Rows from block 3 of a small multi-label image tagger, named by matrix and row number. Rows with one number within an expert belong to one neuron, the router's apart. Each number is 200 + 40 x the weight over its row's rms, rounded and kept within 0 to 999. All counts start at 0.
Before each expert's rows are labels from the 100 images, of 14848, where the router gives the expert most weight on average: "colour at peak" is the nearest of a few named colours to the mean colour under the peak. Only what is clearly more common there than usual is listed. The data: photos of plants, animals and fungi (iNaturalist).
# router: router (model.blocks.3.mlp.router.weight, 32x128, trained with AdamW), inputs 0-42
# up: expert up (model.blocks.3.mlp.up, 32x32x128), inputs 0-42
# down: expert down (model.blocks.3.mlp.down, 32x128x32, transposed), outputs 0-42

# expert 10
colour at peak: cyan
router.10,204,149,214,179,150,189,203,201,205,244,191,140,234,227,133,269,172,234,165,252,258,157,191,226,261,224,149,142,153,192,175,178,124,164,167,240,131,182,135,184,231,150,259
up.0,246,174,87,238,217,167,213,194,103,164,193,178,198,250,183,249,161,247,215,178,200,175,212,153,81,185,151,195,248,183,190,152,168,235,210,188,185,211,274,229,216,140,124
down.0,122,150,204,173,161,154,166,262,240,249,263,250,166,187,218,164,160,176,173,185,251,201,222,226,209,258,227,229,210,155,184,193,237,208,208,196,195,194,231,164,231,236,237
up.1,176,227,200,213,167,160,258,179,153,141,198,285,178,197,187,165,200,239,140,212,211,214,279,203,93,179,216,274,210,233,246,200,201,180,127,190,207,85,182,121,274,189,191
down.1,285,189,220,256,219,142,180,146,192,164,184,132,145,237,171,239,201,192,232,234,90,201,160,238,197,226,237,231,223,274,198,215,185,205,233,172,224,240,179,269,244,243,214
up.2,224,200,168,227,123,162,176,251,177,132,201,215,265,220,251,168,175,177,221,205,224,121,317,197,180,204,163,156,183,224,219,239,150,109,238,160,225,218,244,191,205,180,170
down.2,233,197,196,233,227,244,245,155,211,178,223,183,225,233,138,166,184,135,200,186,261,171,170,200,155,163,118,197,307,186,164,223,214,200,194,269,157,213,176,185,232,198,145
up.3,222,242,179,271,251,215,208,130,98,170,224,167,137,213,222,175,210,273,207,133,123,195,226,171,180,175,181,160,193,238,116,206,173,239,291,229,193,223,156,250,223,202,177
down.3,215,174,191,199,191,200,221,236,239,183,211,141,215,260,174,194,185,199,254,117,174,256,230,231,166,182,157,210,230,229,223,244,250,288,172,219,142,286,172,135,154,191,274

# expert 4
colour at peak: grey
router.4,223,214,141,178,177,183,184,143,183,247,172,150,166,301,154,190,160,129,204,257,214,273,215,158,157,213,162,208,181,200,245,224,264,160,151,235,227,196,165,204,218,217,259
up.0,179,164,230,164,148,156,164,259,172,170,194,176,225,165,281,198,196,149,235,197,255,148,226,236,131,231,192,154,189,222,172,236,219,185,204,219,233,242,329,153,213,228,170
down.0,223,202,203,189,235,265,213,194,157,190,161,100,228,223,209,230,140,182,212,239,177,161,238,227,199,274,162,269,140,201,210,215,145,168,255,178,277,187,224,202,204,175,223
up.1,180,242,264,209,208,254,132,243,149,132,200,212,215,299,195,206,203,158,268,195,266,186,242,198,164,187,265,204,177,164,284,259,304,242,182,213,253,192,227,256,167,192,231
down.1,225,169,155,173,185,136,271,189,168,162,236,241,157,271,180,260,199,168,221,158,224,181,186,209,257,189,247,180,114,230,173,319,168,220,123,203,212,103,238,221,203,125,186
up.2,249,274,271,261,269,198,184,202,272,163,234,195,224,257,214,237,179,216,243,209,248,204,170,121,217,209,183,183,223,230,151,200,206,243,222,161,223,202,169,275,118,219,181
down.2,163,220,228,153,243,185,204,215,227,169,206,150,216,205,225,215,148,278,205,125,179,145,284,261,172,245,218,247,238,270,174,238,150,149,213,233,250,202,158,215,209,230,178
up.3,241,254,118,216,185,148,168,134,122,233,181,169,135,199,157,257,206,191,166,245,173,229,224,116,143,162,216,253,233,179,168,211,220,203,189,242,199,186,174,292,185,161,188
down.3,198,282,225,133,145,197,190,166,199,106,148,230,286,208,189,123,142,224,212,231,205,208,122,171,132,200,256,184,215,181,286,248,221,186,165,167,154,244,193,199,232,208,160

# expert 11
colour at peak: white; pink
router.11,157,177,234,214,265,200,222,213,229,195,252,242,284,164,201,182,139,259,152,133,207,194,239,222,206,250,222,167,228,185,176,153,213,234,152,218,230,256,192,104,240,147,169
up.0,207,182,173,240,209,324,224,168,179,128,166,153,159,161,128,154,229,175,136,242,252,276,91,248,186,136,212,207,207,141,115,234,231,204,229,222,196,216,181,186,174,122,263
down.0,198,192,183,232,278,215,189,223,231,196,200,173,158,202,209,124,176,240,194,262,142,231,143,162,203,212,183,244,215,120,110,200,218,170,197,198,163,205,245,185,233,201,187
up.1,210,187,192,195,177,174,245,231,173,221,253,170,214,268,138,259,213,271,150,223,201,236,283,219,245,184,188,172,192,207,177,205,164,211,82,206,138,199,168,223,181,154,186
down.1,146,217,251,188,206,178,230,258,216,134,218,246,231,219,210,188,179,218,230,158,122,164,204,173,207,175,192,196,265,229,159,221,194,195,141,235,215,221,231,233,255,187,108
up.2,150,195,148,149,170,206,205,186,188,201,221,224,161,170,182,168,186,156,237,220,271,236,213,211,214,217,158,173,157,182,259,197,256,244,210,184,204,198,191,127,148,228,226
down.2,153,227,212,159,174,175,207,195,308,247,140,241,234,239,254,224,228,226,205,279,190,255,237,202,191,150,214,235,236,221,155,222,220,234,230,209,213,191,195,151,150,223,167
up.3,239,190,182,204,157,158,143,146,227,219,261,194,218,216,258,219,135,226,154,181,246,178,228,153,197,228,297,144,214,206,211,225,224,251,232,153,182,177,188,195,147,206,147
down.3,124,162,133,166,147,187,203,214,185,176,279,195,120,204,200,203,195,100,167,293,277,225,161,182,142,149,202,203,234,181,216,200,195,157,267,204,244,226,150,196,274,144,231

# expert 5
colour at peak: brown
router.5,233,169,251,258,184,187,152,133,197,198,156,198,201,197,198,223,228,216,122,278,239,177,240,191,198,191,224,144,173,256,234,177,160,248,214,205,171,217,148,240,176,159,165
up.0,244,184,171,98,157,201,224,188,241,253,157,138,191,156,212,151,198,113,153,192,225,177,160,243,129,147,195,243,232,231,109,220,184,176,223,207,223,225,225,260,199,260,204
down.0,131,210,183,156,221,250,235,195,235,221,239,211,241,98,248,176,154,187,150,175,198,274,116,236,212,245,212,185,226,81,213,146,158,259,171,265,219,185,193,171,195,191,166
up.1,177,111,220,241,224,156,139,167,273,196,216,143,155,156,221,200,191,180,252,196,210,243,164,161,161,185,227,168,193,230,235,174,156,190,270,185,213,190,296,209,212,249,237
down.1,232,218,195,184,193,225,117,190,168,163,150,198,165,255,249,138,287,150,206,219,180,171,238,179,125,203,208,178,133,214,226,147,250,169,262,247,165,263,242,220,244,134,218
up.2,225,232,281,227,227,187,201,115,202,179,201,189,208,198,159,220,168,230,179,238,201,233,187,203,181,195,179,187,229,180,160,176,286,309,283,184,209,237,215,181,244,215,208
down.2,193,247,207,261,170,168,193,261,91,98,229,196,199,258,210,198,234,172,188,237,267,214,241,210,175,183,273,164,135,192,214,222,168,187,189,155,183,147,231,183,148,217,264
up.3,212,184,197,174,187,190,280,211,77,195,170,180,250,198,213,184,132,210,130,211,119,110,284,143,180,140,204,204,261,171,135,296,214,238,213,235,233,154,121,154,118,210,120
down.3,264,190,130,176,245,189,196,193,146,219,241,184,165,168,160,272,165,169,205,159,191,184,189,240,193,198,170,247,278,195,142,194,194,213,258,204,186,305,157,205,214,161,167

# expert 23
colour at peak: pink
router.23,225,129,232,200,170,149,248,206,235,254,176,174,264,213,167,215,246,197,265,203,258,150,215,253,263,226,158,198,215,195,175,183,178,171,208,194,191,281,220,210,268,191,100
up.0,143,110,120,232,123,208,269,266,180,190,161,205,230,177,183,204,183,208,153,206,187,222,264,172,215,214,173,275,229,182,126,177,151,157,208,216,204,240,239,186,276,206,184
down.0,219,147,311,215,198,137,184,158,268,185,275,189,168,286,287,179,218,193,202,164,220,145,172,205,221,191,200,180,215,260,187,165,233,223,237,178,273,246,191,229,92,205,228
up.1,228,185,227,211,248,159,198,226,214,202,225,101,262,269,241,263,196,227,304,158,188,200,197,230,190,220,209,133,206,137,205,157,191,264,175,170,239,271,283,167,235,173,179
down.1,233,168,201,165,298,226,214,214,126,157,226,223,194,182,182,100,140,259,192,189,164,201,177,209,269,268,225,234,213,214,120,205,209,234,208,226,218,220,177,111,166,174,139
up.2,160,202,222,236,291,222,174,154,126,258,183,265,197,207,162,235,188,195,185,211,127,146,158,180,204,160,182,249,209,218,239,212,192,250,166,191,222,165,245,170,271,165,200
down.2,218,224,241,242,178,177,217,167,284,159,193,166,229,260,240,200,265,288,214,258,191,278,156,217,225,191,125,165,219,223,225,225,196,237,155,272,172,235,241,166,227,153,150
up.3,219,193,253,210,201,178,180,182,178,175,250,235,218,211,186,138,231,240,176,184,139,177,148,158,264,168,250,249,205,270,215,215,208,278,271,151,183,204,222,223,186,213,162
down.3,170,158,175,141,196,217,227,163,188,133,216,231,213,175,265,276,161,221,195,205,202,181,208,191,173,112,202,153,295,145,221,139,247,178,224,247,256,108,232,147,214,167,244

# expert 12
colour at peak: grey
router.12,237,208,161,242,151,265,257,284,206,197,151,191,144,176,270,196,253,235,231,135,206,174,226,224,182,199,246,144,205,279,287,286,167,219,203,224,129,249,219,233,225,247,171
up.0,221,259,220,199,239,221,199,111,205,196,186,206,218,196,212,148,223,201,205,190,179,168,90,223,245,147,182,203,185,252,236,204,146,227,208,167,165,209,225,210,231,294,164
down.0,124,220,262,173,215,237,211,242,228,153,258,236,268,226,177,220,209,163,230,212,190,136,197,194,178,217,235,201,215,255,203,155,211,226,226,267,221,232,180,188,255,140,245
up.1,168,153,133,191,204,264,198,274,233,219,219,159,202,167,237,269,168,196,178,171,174,172,251,199,165,216,241,103,197,190,231,165,161,193,223,203,183,232,231,164,187,168,190
down.1,140,233,194,218,184,205,238,153,206,216,166,203,195,213,260,226,166,253,154,196,207,233,207,169,268,139,256,114,168,158,244,270,186,143,131,227,209,153,157,201,103,241,174
up.2,234,189,176,217,217,175,151,166,140,219,199,191,226,200,194,259,222,229,264,236,219,194,163,172,288,246,309,178,245,289,188,202,149,170,257,209,211,176,200,184,195,247,225
down.2,163,125,139,171,182,219,245,219,144,202,221,184,193,219,247,202,242,264,203,202,249,203,196,176,167,185,244,198,266,238,150,162,245,253,182,187,147,209,231,69,225,199,116
up.3,190,237,186,204,197,224,235,196,260,139,218,170,168,149,173,170,221,238,191,229,158,156,201,166,278,209,172,179,185,226,227,253,253,181,267,195,137,194,209,196,153,170,259
down.3,229,162,152,210,234,292,208,181,229,222,201,155,188,227,264,238,134,264,175,108,134,149,156,236,225,218,208,115,183,198,193,200,159,273,154,240,226,182,228,244,211,228,186

# expert 31
colour at peak: black
router.31,227,212,230,273,161,159,129,172,200,244,214,132,215,230,154,181,204,254,250,232,181,162,204,265,278,229,223,141,216,218,223,216,215,213,235,225,174,205,162,263,193,184,169
up.0,185,108,181,151,210,188,221,199,170,182,223,171,235,212,166,193,250,145,128,193,190,222,108,156,214,160,196,188,221,198,124,206,206,175,162,145,126,270,217,310,193,164,230
down.0,255,222,270,172,250,185,137,198,179,170,244,228,203,169,221,232,180,105,258,187,166,183,149,200,197,158,196,178,256,180,229,192,187,196,268,220,192,93,202,175,231,197,144
up.1,163,204,242,178,227,250,202,231,211,172,161,221,253,233,153,151,149,120,194,293,233,168,242,167,152,189,139,230,250,266,172,198,182,254,269,193,258,211,211,259,242,172,184
down.1,176,254,221,214,242,199,211,143,215,246,163,236,171,245,205,213,176,190,270,204,262,301,209,221,187,175,185,221,200,190,222,164,213,169,179,190,254,191,198,216,249,228,272
up.2,238,182,185,227,273,230,279,258,228,129,198,180,221,213,164,249,171,200,253,263,214,193,181,160,169,192,149,174,216,138,203,182,95,223,198,202,175,200,280,184,162,194,258
down.2,254,281,138,226,218,113,168,252,198,194,183,183,238,228,131,131,124,237,242,245,207,203,238,157,123,209,140,171,197,260,188,129,147,166,248,233,257,265,228,183,224,230,226
up.3,136,176,199,265,254,250,255,202,198,178,239,168,116,215,180,217,178,219,213,167,179,218,189,232,123,145,266,230,247,197,215,215,194,192,187,216,133,140,182,206,164,177,212
down.3,244,199,169,196,230,182,153,227,207,195,205,110,206,171,220,239,209,195,114,142,189,211,148,227,172,138,180,159,194,221,231,252,200,248,242,175,232,223,167,171,155,133,165

# expert 3
colour at peak: green
router.3,214,249,150,143,225,180,244,191,153,248,296,178,155,184,212,238,205,188,219,121,121,203,271,187,129,208,139,245,174,216,258,228,203,124,183,205,192,156,157,165,215,201,213
up.0,209,193,248,183,120,179,214,166,193,217,142,216,211,181,170,197,237,126,215,245,216,207,302,204,223,243,166,211,198,235,226,173,219,156,188,198,224,165,172,174,129,185,183
down.0,239,177,177,183,205,258,181,158,253,244,176,156,132,192,215,193,223,187,232,207,174,160,215,294,199,200,201,192,142,231,182,216,188,161,208,236,172,231,128,173,211,211,171
up.1,178,233,194,179,250,239,194,221,172,141,257,216,195,254,246,186,222,245,272,132,196,156,245,230,149,157,269,127,218,297,199,229,199,218,238,170,158,228,247,107,206,146,208
down.1,173,211,204,222,226,170,214,159,299,208,229,197,210,239,235,182,203,165,169,184,209,174,167,231,224,168,229,188,170,245,195,304,200,229,214,213,116,269,236,185,146,184,202
up.2,257,168,216,249,186,182,153,266,197,178,244,159,216,238,268,251,182,193,212,163,74,208,254,143,191,171,123,246,128,209,283,222,170,151,170,141,238,208,231,212,166,168,179
down.2,164,208,247,228,131,178,226,200,149,189,174,204,224,180,196,185,215,160,207,185,153,161,177,235,140,184,188,198,217,188,221,133,196,244,167,163,205,200,209,273,235,241,145
up.3,188,175,125,113,207,185,270,228,233,173,172,194,186,207,161,194,180,224,222,181,136,196,269,183,177,149,113,212,174,150,203,245,197,192,141,195,162,245,248,165,262,216,172
down.3,167,158,270,205,89,166,202,211,254,202,88,285,212,236,214,221,201,205,226,212,230,164,204,139,261,230,186,193,246,189,175,239,138,281,167,146,190,160,169,210,132,157,105

# expert 17
colour at peak: black
router.17,227,200,212,217,165,187,157,158,183,237,166,115,187,220,124,214,193,259,259,247,234,172,245,205,256,247,211,172,155,262,205,232,187,163,202,249,153,210,120,207,187,263,202
up.0,200,237,172,229,182,173,152,239,253,134,199,171,223,187,250,190,213,221,217,259,211,212,147,137,191,181,150,244,233,196,213,204,189,266,186,88,274,164,223,230,172,240,230
down.0,203,228,241,184,172,231,267,189,228,250,184,165,180,250,193,183,194,171,177,228,159,242,199,162,150,199,176,179,166,182,286,90,210,190,234,259,223,175,210,211,282,166,165
up.1,210,202,223,136,154,184,119,239,242,221,185,220,196,208,209,242,185,167,232,185,173,152,255,255,275,210,225,257,189,171,242,248,296,234,224,240,170,184,210,255,252,249,165
down.1,197,226,122,144,185,187,212,238,253,243,256,231,158,212,221,192,224,196,246,192,229,206,163,204,162,179,220,172,218,192,211,169,301,132,175,176,188,227,197,249,195,231,174
up.2,149,207,98,182,224,187,230,247,168,193,174,229,145,217,167,220,219,219,215,214,125,183,183,126,199,194,155,210,243,192,221,227,213,157,198,176,178,159,249,251,174,228,203
down.2,175,302,179,154,237,154,240,194,170,255,203,245,185,171,204,170,249,275,205,209,204,263,206,163,170,178,163,203,237,186,233,170,174,133,214,214,158,218,199,188,176,298,196
up.3,158,111,185,175,249,234,166,226,205,192,285,177,218,164,190,187,161,212,189,145,261,151,225,207,235,150,159,188,176,130,154,197,254,233,238,170,230,207,219,126,167,260,233
down.3,170,147,259,160,277,135,204,282,199,199,196,238,216,227,219,243,217,181,227,197,147,212,173,216,227,179,192,234,280,220,126,236,191,205,188,214,226,211,272,218,275,143,67

# expert 13
colour at peak: green
router.13,251,221,222,152,253,149,219,156,246,165,157,202,172,208,256,135,215,198,246,220,156,215,179,204,175,176,173,232,199,160,219,256,263,194,211,239,166,197,176,198,149,196,166
up.0,220,147,200,178,205,317,148,155,273,250,250,149,241,169,180,273,171,219,191,212,215,186,255,202,180,241,136,227,225,233,260,210,289,191,170,186,217,191,115,238,189,243,183
down.0,204,195,220,229,170,177,206,195,206,144,223,212,259,180,166,211,246,230,232,214,225,210,178,133,190,213,184,179,178,224,186,238,271,133,196,306,187,192,237,193,241,102,234
up.1,134,212,151,184,213,207,197,201,225,160,135,245,158,266,141,173,174,182,217,259,152,222,247,249,226,192,222,123,196,146,233,185,259,198,203,190,193,236,232,188,247,197,229
down.1,165,252,205,200,220,195,182,270,231,184,213,184,273,260,190,189,199,169,167,197,352,166,230,202,198,222,171,171,149,234,221,177,177,265,160,238,233,159,134,167,185,151,196
up.2,237,159,152,198,165,243,263,252,208,294,225,212,202,184,179,189,188,185,143,165,154,196,223,234,195,194,228,172,230,174,166,225,232,196,172,228,259,167,154,258,192,190,223
down.2,188,184,220,229,200,176,222,201,172,94,212,233,211,196,178,276,204,228,167,169,231,218,185,221,119,249,221,192,262,220,123,210,217,179,183,307,150,216,203,154,183,198,165
up.3,247,227,218,185,149,209,192,143,189,177,145,192,192,259,171,91,233,208,258,209,238,209,164,205,210,153,238,194,197,162,206,250,199,260,231,291,164,168,119,279,193,203,133
down.3,182,229,198,260,213,181,229,217,193,142,184,205,223,207,185,100,159,200,180,234,214,164,192,142,215,206,176,152,159,188,192,140,103,225,168,176,225,196,297,196,268,243,204

# expert 25
colour at peak: orange
router.25,216,193,188,182,181,184,238,159,281,283,209,162,183,142,195,168,243,228,179,255,233,165,163,230,200,193,184,184,224,192,194,153,271,181,190,195,179,166,185,253,221,102,165
up.0,229,245,224,186,221,198,199,240,202,207,161,280,249,177,175,227,183,148,168,280,276,265,143,201,221,193,211,234,153,155,163,232,206,219,128,189,243,229,144,170,236,223,261
down.0,200,228,267,231,154,247,199,119,224,248,147,140,265,191,181,259,175,104,202,199,236,125,216,187,291,205,214,200,181,183,195,303,199,209,150,200,220,168,200,223,142,177,221
up.1,209,137,180,198,158,222,265,230,130,118,177,247,185,241,147,120,213,200,224,227,226,140,216,166,94,193,195,276,221,123,174,130,172,213,251,225,233,247,264,192,171,250,185
down.1,190,175,133,219,151,151,204,156,153,180,135,230,168,241,202,242,243,138,100,204,225,178,168,269,217,182,238,125,240,189,251,169,196,170,190,238,212,254,173,239,218,162,168
up.2,210,115,165,183,197,209,182,217,269,180,203,222,223,168,174,179,228,173,150,235,280,149,192,168,212,148,200,172,249,158,198,175,245,239,247,149,187,156,219,214,191,146,239
down.2,291,275,196,171,179,131,174,263,225,143,243,162,128,168,216,213,228,177,250,185,230,175,227,261,225,179,258,217,200,233,226,206,200,119,220,170,120,234,228,198,156,135,136
up.3,196,233,272,229,162,190,174,154,160,204,208,158,103,143,247,252,186,205,210,166,179,274,159,200,310,267,162,236,188,200,205,176,228,173,159,192,172,190,123,196,188,178,194
down.3,192,131,265,160,199,221,191,244,97,189,210,193,284,232,189,215,176,256,195,161,127,130,219,209,167,172,191,233,301,220,184,130,214,218,249,203,274,158,230,276,173,182,200

# expert 8
colour at peak: pink
router.8,215,202,193,199,144,158,212,166,259,174,186,103,139,276,179,186,260,278,216,213,259,176,185,253,222,223,213,152,161,139,238,241,156,200,164,222,127,151,168,296,196,135,184
up.0,163,198,201,146,223,215,240,261,167,253,186,205,223,99,188,139,226,162,165,177,209,202,217,195,87,191,219,214,202,166,123,195,174,191,202,226,201,166,155,123,147,172,178
down.0,176,281,265,193,178,118,170,219,154,220,203,122,207,250,187,248,200,202,203,236,181,215,228,103,214,220,177,248,227,167,196,246,147,198,154,195,148,191,247,249,146,153,189
up.1,174,197,203,122,144,197,241,178,206,286,191,211,257,234,263,204,181,197,226,153,221,222,73,230,210,320,193,311,276,275,230,196,213,218,236,218,195,204,225,134,213,279,157
down.1,213,209,188,226,158,169,189,187,184,253,142,181,163,183,213,233,260,213,223,208,204,220,210,170,175,178,207,212,158,234,138,237,170,161,191,179,202,220,203,221,266,160,325
up.2,181,167,176,197,203,179,161,189,238,207,214,252,193,191,247,149,208,163,252,153,132,278,133,221,195,209,143,210,265,134,228,95,193,242,156,268,94,181,182,155,252,243,206
down.2,125,184,191,188,197,289,158,172,200,202,185,190,238,174,210,150,172,153,214,133,280,235,202,178,180,217,230,277,202,145,185,149,156,215,164,169,253,183,300,199,200,209,217
up.3,146,218,232,221,267,250,222,219,256,205,244,242,225,172,241,233,228,236,164,186,262,126,271,178,203,224,181,213,230,191,326,287,234,186,216,179,92,168,278,177,169,256,217
down.3,249,157,243,243,240,189,184,221,202,191,151,164,196,204,150,187,211,256,164,223,213,204,187,170,141,174,203,185,126,223,122,117,140,202,226,204,149,195,210,209,195,133,208

# expert 16
colour at peak: grey
router.16,246,253,247,148,139,152,163,223,133,218,151,153,220,182,171,168,127,245,129,139,150,156,213,214,178,206,246,204,152,242,156,262,197,166,247,192,217,204,195,232,134,188,163
up.0,144,245,254,242,161,208,223,196,238,152,207,138,158,210,185,224,267,293,238,241,217,202,182,218,195,184,162,254,172,228,199,212,156,196,230,197,180,158,270,238,169,148,234
down.0,226,179,151,203,225,186,156,110,204,156,227,150,224,162,204,180,290,221,184,244,241,192,191,190,256,196,178,167,198,162,163,181,208,318,249,169,168,212,198,223,224,160,181
up.1,189,128,224,119,310,233,202,249,138,242,208,222,263,185,164,132,168,164,314,205,208,191,222,210,194,175,179,211,263,194,214,193,270,284,232,136,176,208,220,153,154,236,168
down.1,275,200,216,274,172,198,137,176,196,230,223,199,113,250,283,185,178,222,236,203,207,128,193,199,207,237,193,209,211,195,184,258,209,221,250,138,190,186,141,308,174,200,249
up.2,188,163,218,182,189,197,219,239,126,217,193,159,183,200,198,161,141,201,219,190,214,106,236,188,94,138,155,192,225,202,214,175,172,200,221,157,208,213,218,247,235,228,198
down.2,194,197,205,171,253,225,145,137,253,248,293,239,196,192,213,232,244,144,229,285,230,199,148,232,225,222,162,197,229,237,187,150,219,203,205,237,193,221,158,228,212,173,237
up.3,144,145,147,137,157,245,211,268,175,236,209,166,242,197,195,147,123,219,238,147,194,169,228,186,186,224,211,223,213,156,169,171,273,188,247,191,235,304,291,143,190,217,218
down.3,220,170,242,137,196,241,170,211,218,202,171,219,142,244,239,166,138,246,189,194,216,204,272,181,163,171,191,116,291,191,196,218,250,165,123,161,255,201,206,171,139,231,154

# expert 20
colour at peak: brown
router.20,246,216,199,236,208,162,150,162,163,187,150,262,211,167,248,167,242,215,199,226,141,220,209,105,162,182,242,208,211,210,187,174,141,244,178,217,243,184,189,248,230,214,143
up.0,218,213,144,146,197,262,171,229,196,205,191,149,221,230,228,193,232,156,219,176,208,179,238,168,77,192,146,174,197,237,144,158,170,207,190,215,215,194,228,257,268,156,184
down.0,151,212,217,206,249,212,214,180,236,159,169,142,180,217,203,173,232,197,229,214,215,180,179,179,183,230,238,136,196,294,223,176,203,229,121,190,210,237,224,213,190,131,321
up.1,222,178,250,165,200,139,127,221,178,178,157,269,169,182,211,180,224,183,206,183,120,253,292,130,247,137,198,206,177,188,209,181,175,169,199,190,168,243,205,203,154,208,209
down.1,247,280,198,193,273,208,160,181,197,260,159,232,225,216,235,152,171,159,180,173,193,155,206,199,164,151,162,135,162,150,205,228,233,147,149,177,180,237,236,272,192,248,240
up.2,204,166,183,204,279,181,220,149,195,139,202,301,172,197,263,214,215,169,178,203,160,149,233,182,237,213,233,182,181,240,220,195,181,151,165,140,182,145,251,157,123,188,220
down.2,206,244,189,177,221,202,156,217,207,257,186,197,247,202,200,171,234,232,222,185,197,81,236,225,208,151,208,250,220,227,148,189,208,275,125,264,234,193,238,220,245,205,168
up.3,163,193,210,254,121,224,214,220,187,256,186,190,217,176,210,220,224,236,173,219,175,202,297,247,158,107,180,201,192,248,184,193,158,210,138,303,163,156,177,199,171,123,182
down.3,192,156,175,143,232,271,162,236,141,168,181,205,168,188,181,217,159,129,133,155,231,179,201,253,207,219,272,218,168,159,236,225,170,250,146,191,211,229,234,251,252,232,226

# expert 15
colour at peak: brown
router.15,197,238,243,213,198,188,143,157,154,255,186,251,170,247,169,248,198,252,205,242,271,200,123,233,262,248,248,223,174,181,225,208,197,269,178,216,266,239,184,215,156,221,193
up.0,249,194,224,184,184,262,213,169,226,260,187,203,228,207,201,184,207,127,230,229,129,217,298,243,125,237,85,260,225,147,219,213,217,227,155,201,187,232,131,233,236,216,135
down.0,218,200,221,225,244,143,161,201,213,226,249,142,204,178,201,223,189,198,160,226,218,171,208,178,192,232,167,160,231,230,246,163,196,164,203,158,161,288,195,283,227,151,288
up.1,168,283,186,189,227,151,229,191,185,212,137,162,210,271,179,219,207,212,182,215,296,162,113,231,153,186,236,259,191,154,222,192,202,203,224,169,264,218,236,241,191,186,247
down.1,207,186,250,249,140,184,156,135,164,282,156,223,224,168,172,175,140,220,241,214,161,195,201,151,303,230,209,248,182,212,184,127,214,203,190,214,198,174,181,133,214,203,231
up.2,209,126,190,208,167,224,204,243,163,143,172,169,112,144,252,143,219,225,201,190,241,231,157,205,191,156,247,147,189,220,164,244,138,230,216,232,201,173,154,197,250,147,202
down.2,180,188,90,212,231,168,249,215,210,188,199,147,212,158,263,230,246,280,127,179,139,294,219,169,230,212,200,140,271,164,185,201,182,136,188,226,197,146,208,129,248,241,99
up.3,185,217,209,152,148,259,267,242,301,179,203,284,183,181,209,153,226,191,172,204,189,135,190,169,200,158,96,194,217,200,141,260,276,217,191,195,206,205,211,215,183,243,268
down.3,244,263,258,218,170,236,185,107,149,149,223,220,168,181,175,223,215,185,274,135,189,237,146,164,182,179,226,241,196,173,142,238,216,219,235,193,223,225,245,215,206,150,218

# expert 29
colour at peak: white
router.29,252,251,205,256,209,154,163,195,159,233,178,131,162,190,160,174,214,233,236,250,197,186,202,278,261,262,169,154,152,254,172,150,241,142,197,190,166,165,150,226,202,214,164
up.0,130,234,210,232,251,194,172,208,159,98,213,239,142,222,212,267,258,187,211,205,225,262,168,122,180,164,168,272,207,229,306,196,292,171,191,179,246,199,193,126,179,202,226
down.0,246,221,186,189,130,119,271,244,117,176,173,212,233,242,195,214,154,253,210,191,198,204,226,160,186,170,223,172,215,154,253,211,218,183,150,194,187,220,204,245,275,180,225
up.1,209,203,261,244,200,228,171,189,116,248,182,190,249,229,188,251,184,108,198,238,160,182,212,206,136,200,166,171,164,142,185,195,174,179,227,194,271,228,179,309,96,135,213
down.1,264,140,152,258,115,211,202,183,198,155,192,213,123,297,216,156,173,196,232,209,210,102,219,200,241,214,154,154,174,214,180,195,300,280,223,270,150,163,188,153,220,241,215
up.2,244,179,191,173,171,219,217,233,271,129,196,138,238,207,191,173,160,216,218,139,208,168,204,152,159,175,224,172,194,238,200,214,73,195,222,199,263,197,191,228,202,151,258
down.2,151,254,252,178,195,143,132,232,192,199,124,216,153,248,157,171,183,195,248,260,257,198,129,202,201,171,174,234,194,255,158,258,191,202,226,165,203,160,195,210,136,227,251
up.3,170,196,246,94,159,243,222,156,200,249,185,205,191,126,177,168,150,160,160,195,152,161,175,193,157,182,221,200,175,193,216,234,216,181,135,151,186,235,200,248,246,173,132
down.3,223,181,300,195,152,238,157,226,191,170,166,231,244,121,206,189,221,182,175,221,205,266,192,229,253,242,219,203,171,215,160,120,205,192,217,251,242,199,157,229,192,136,207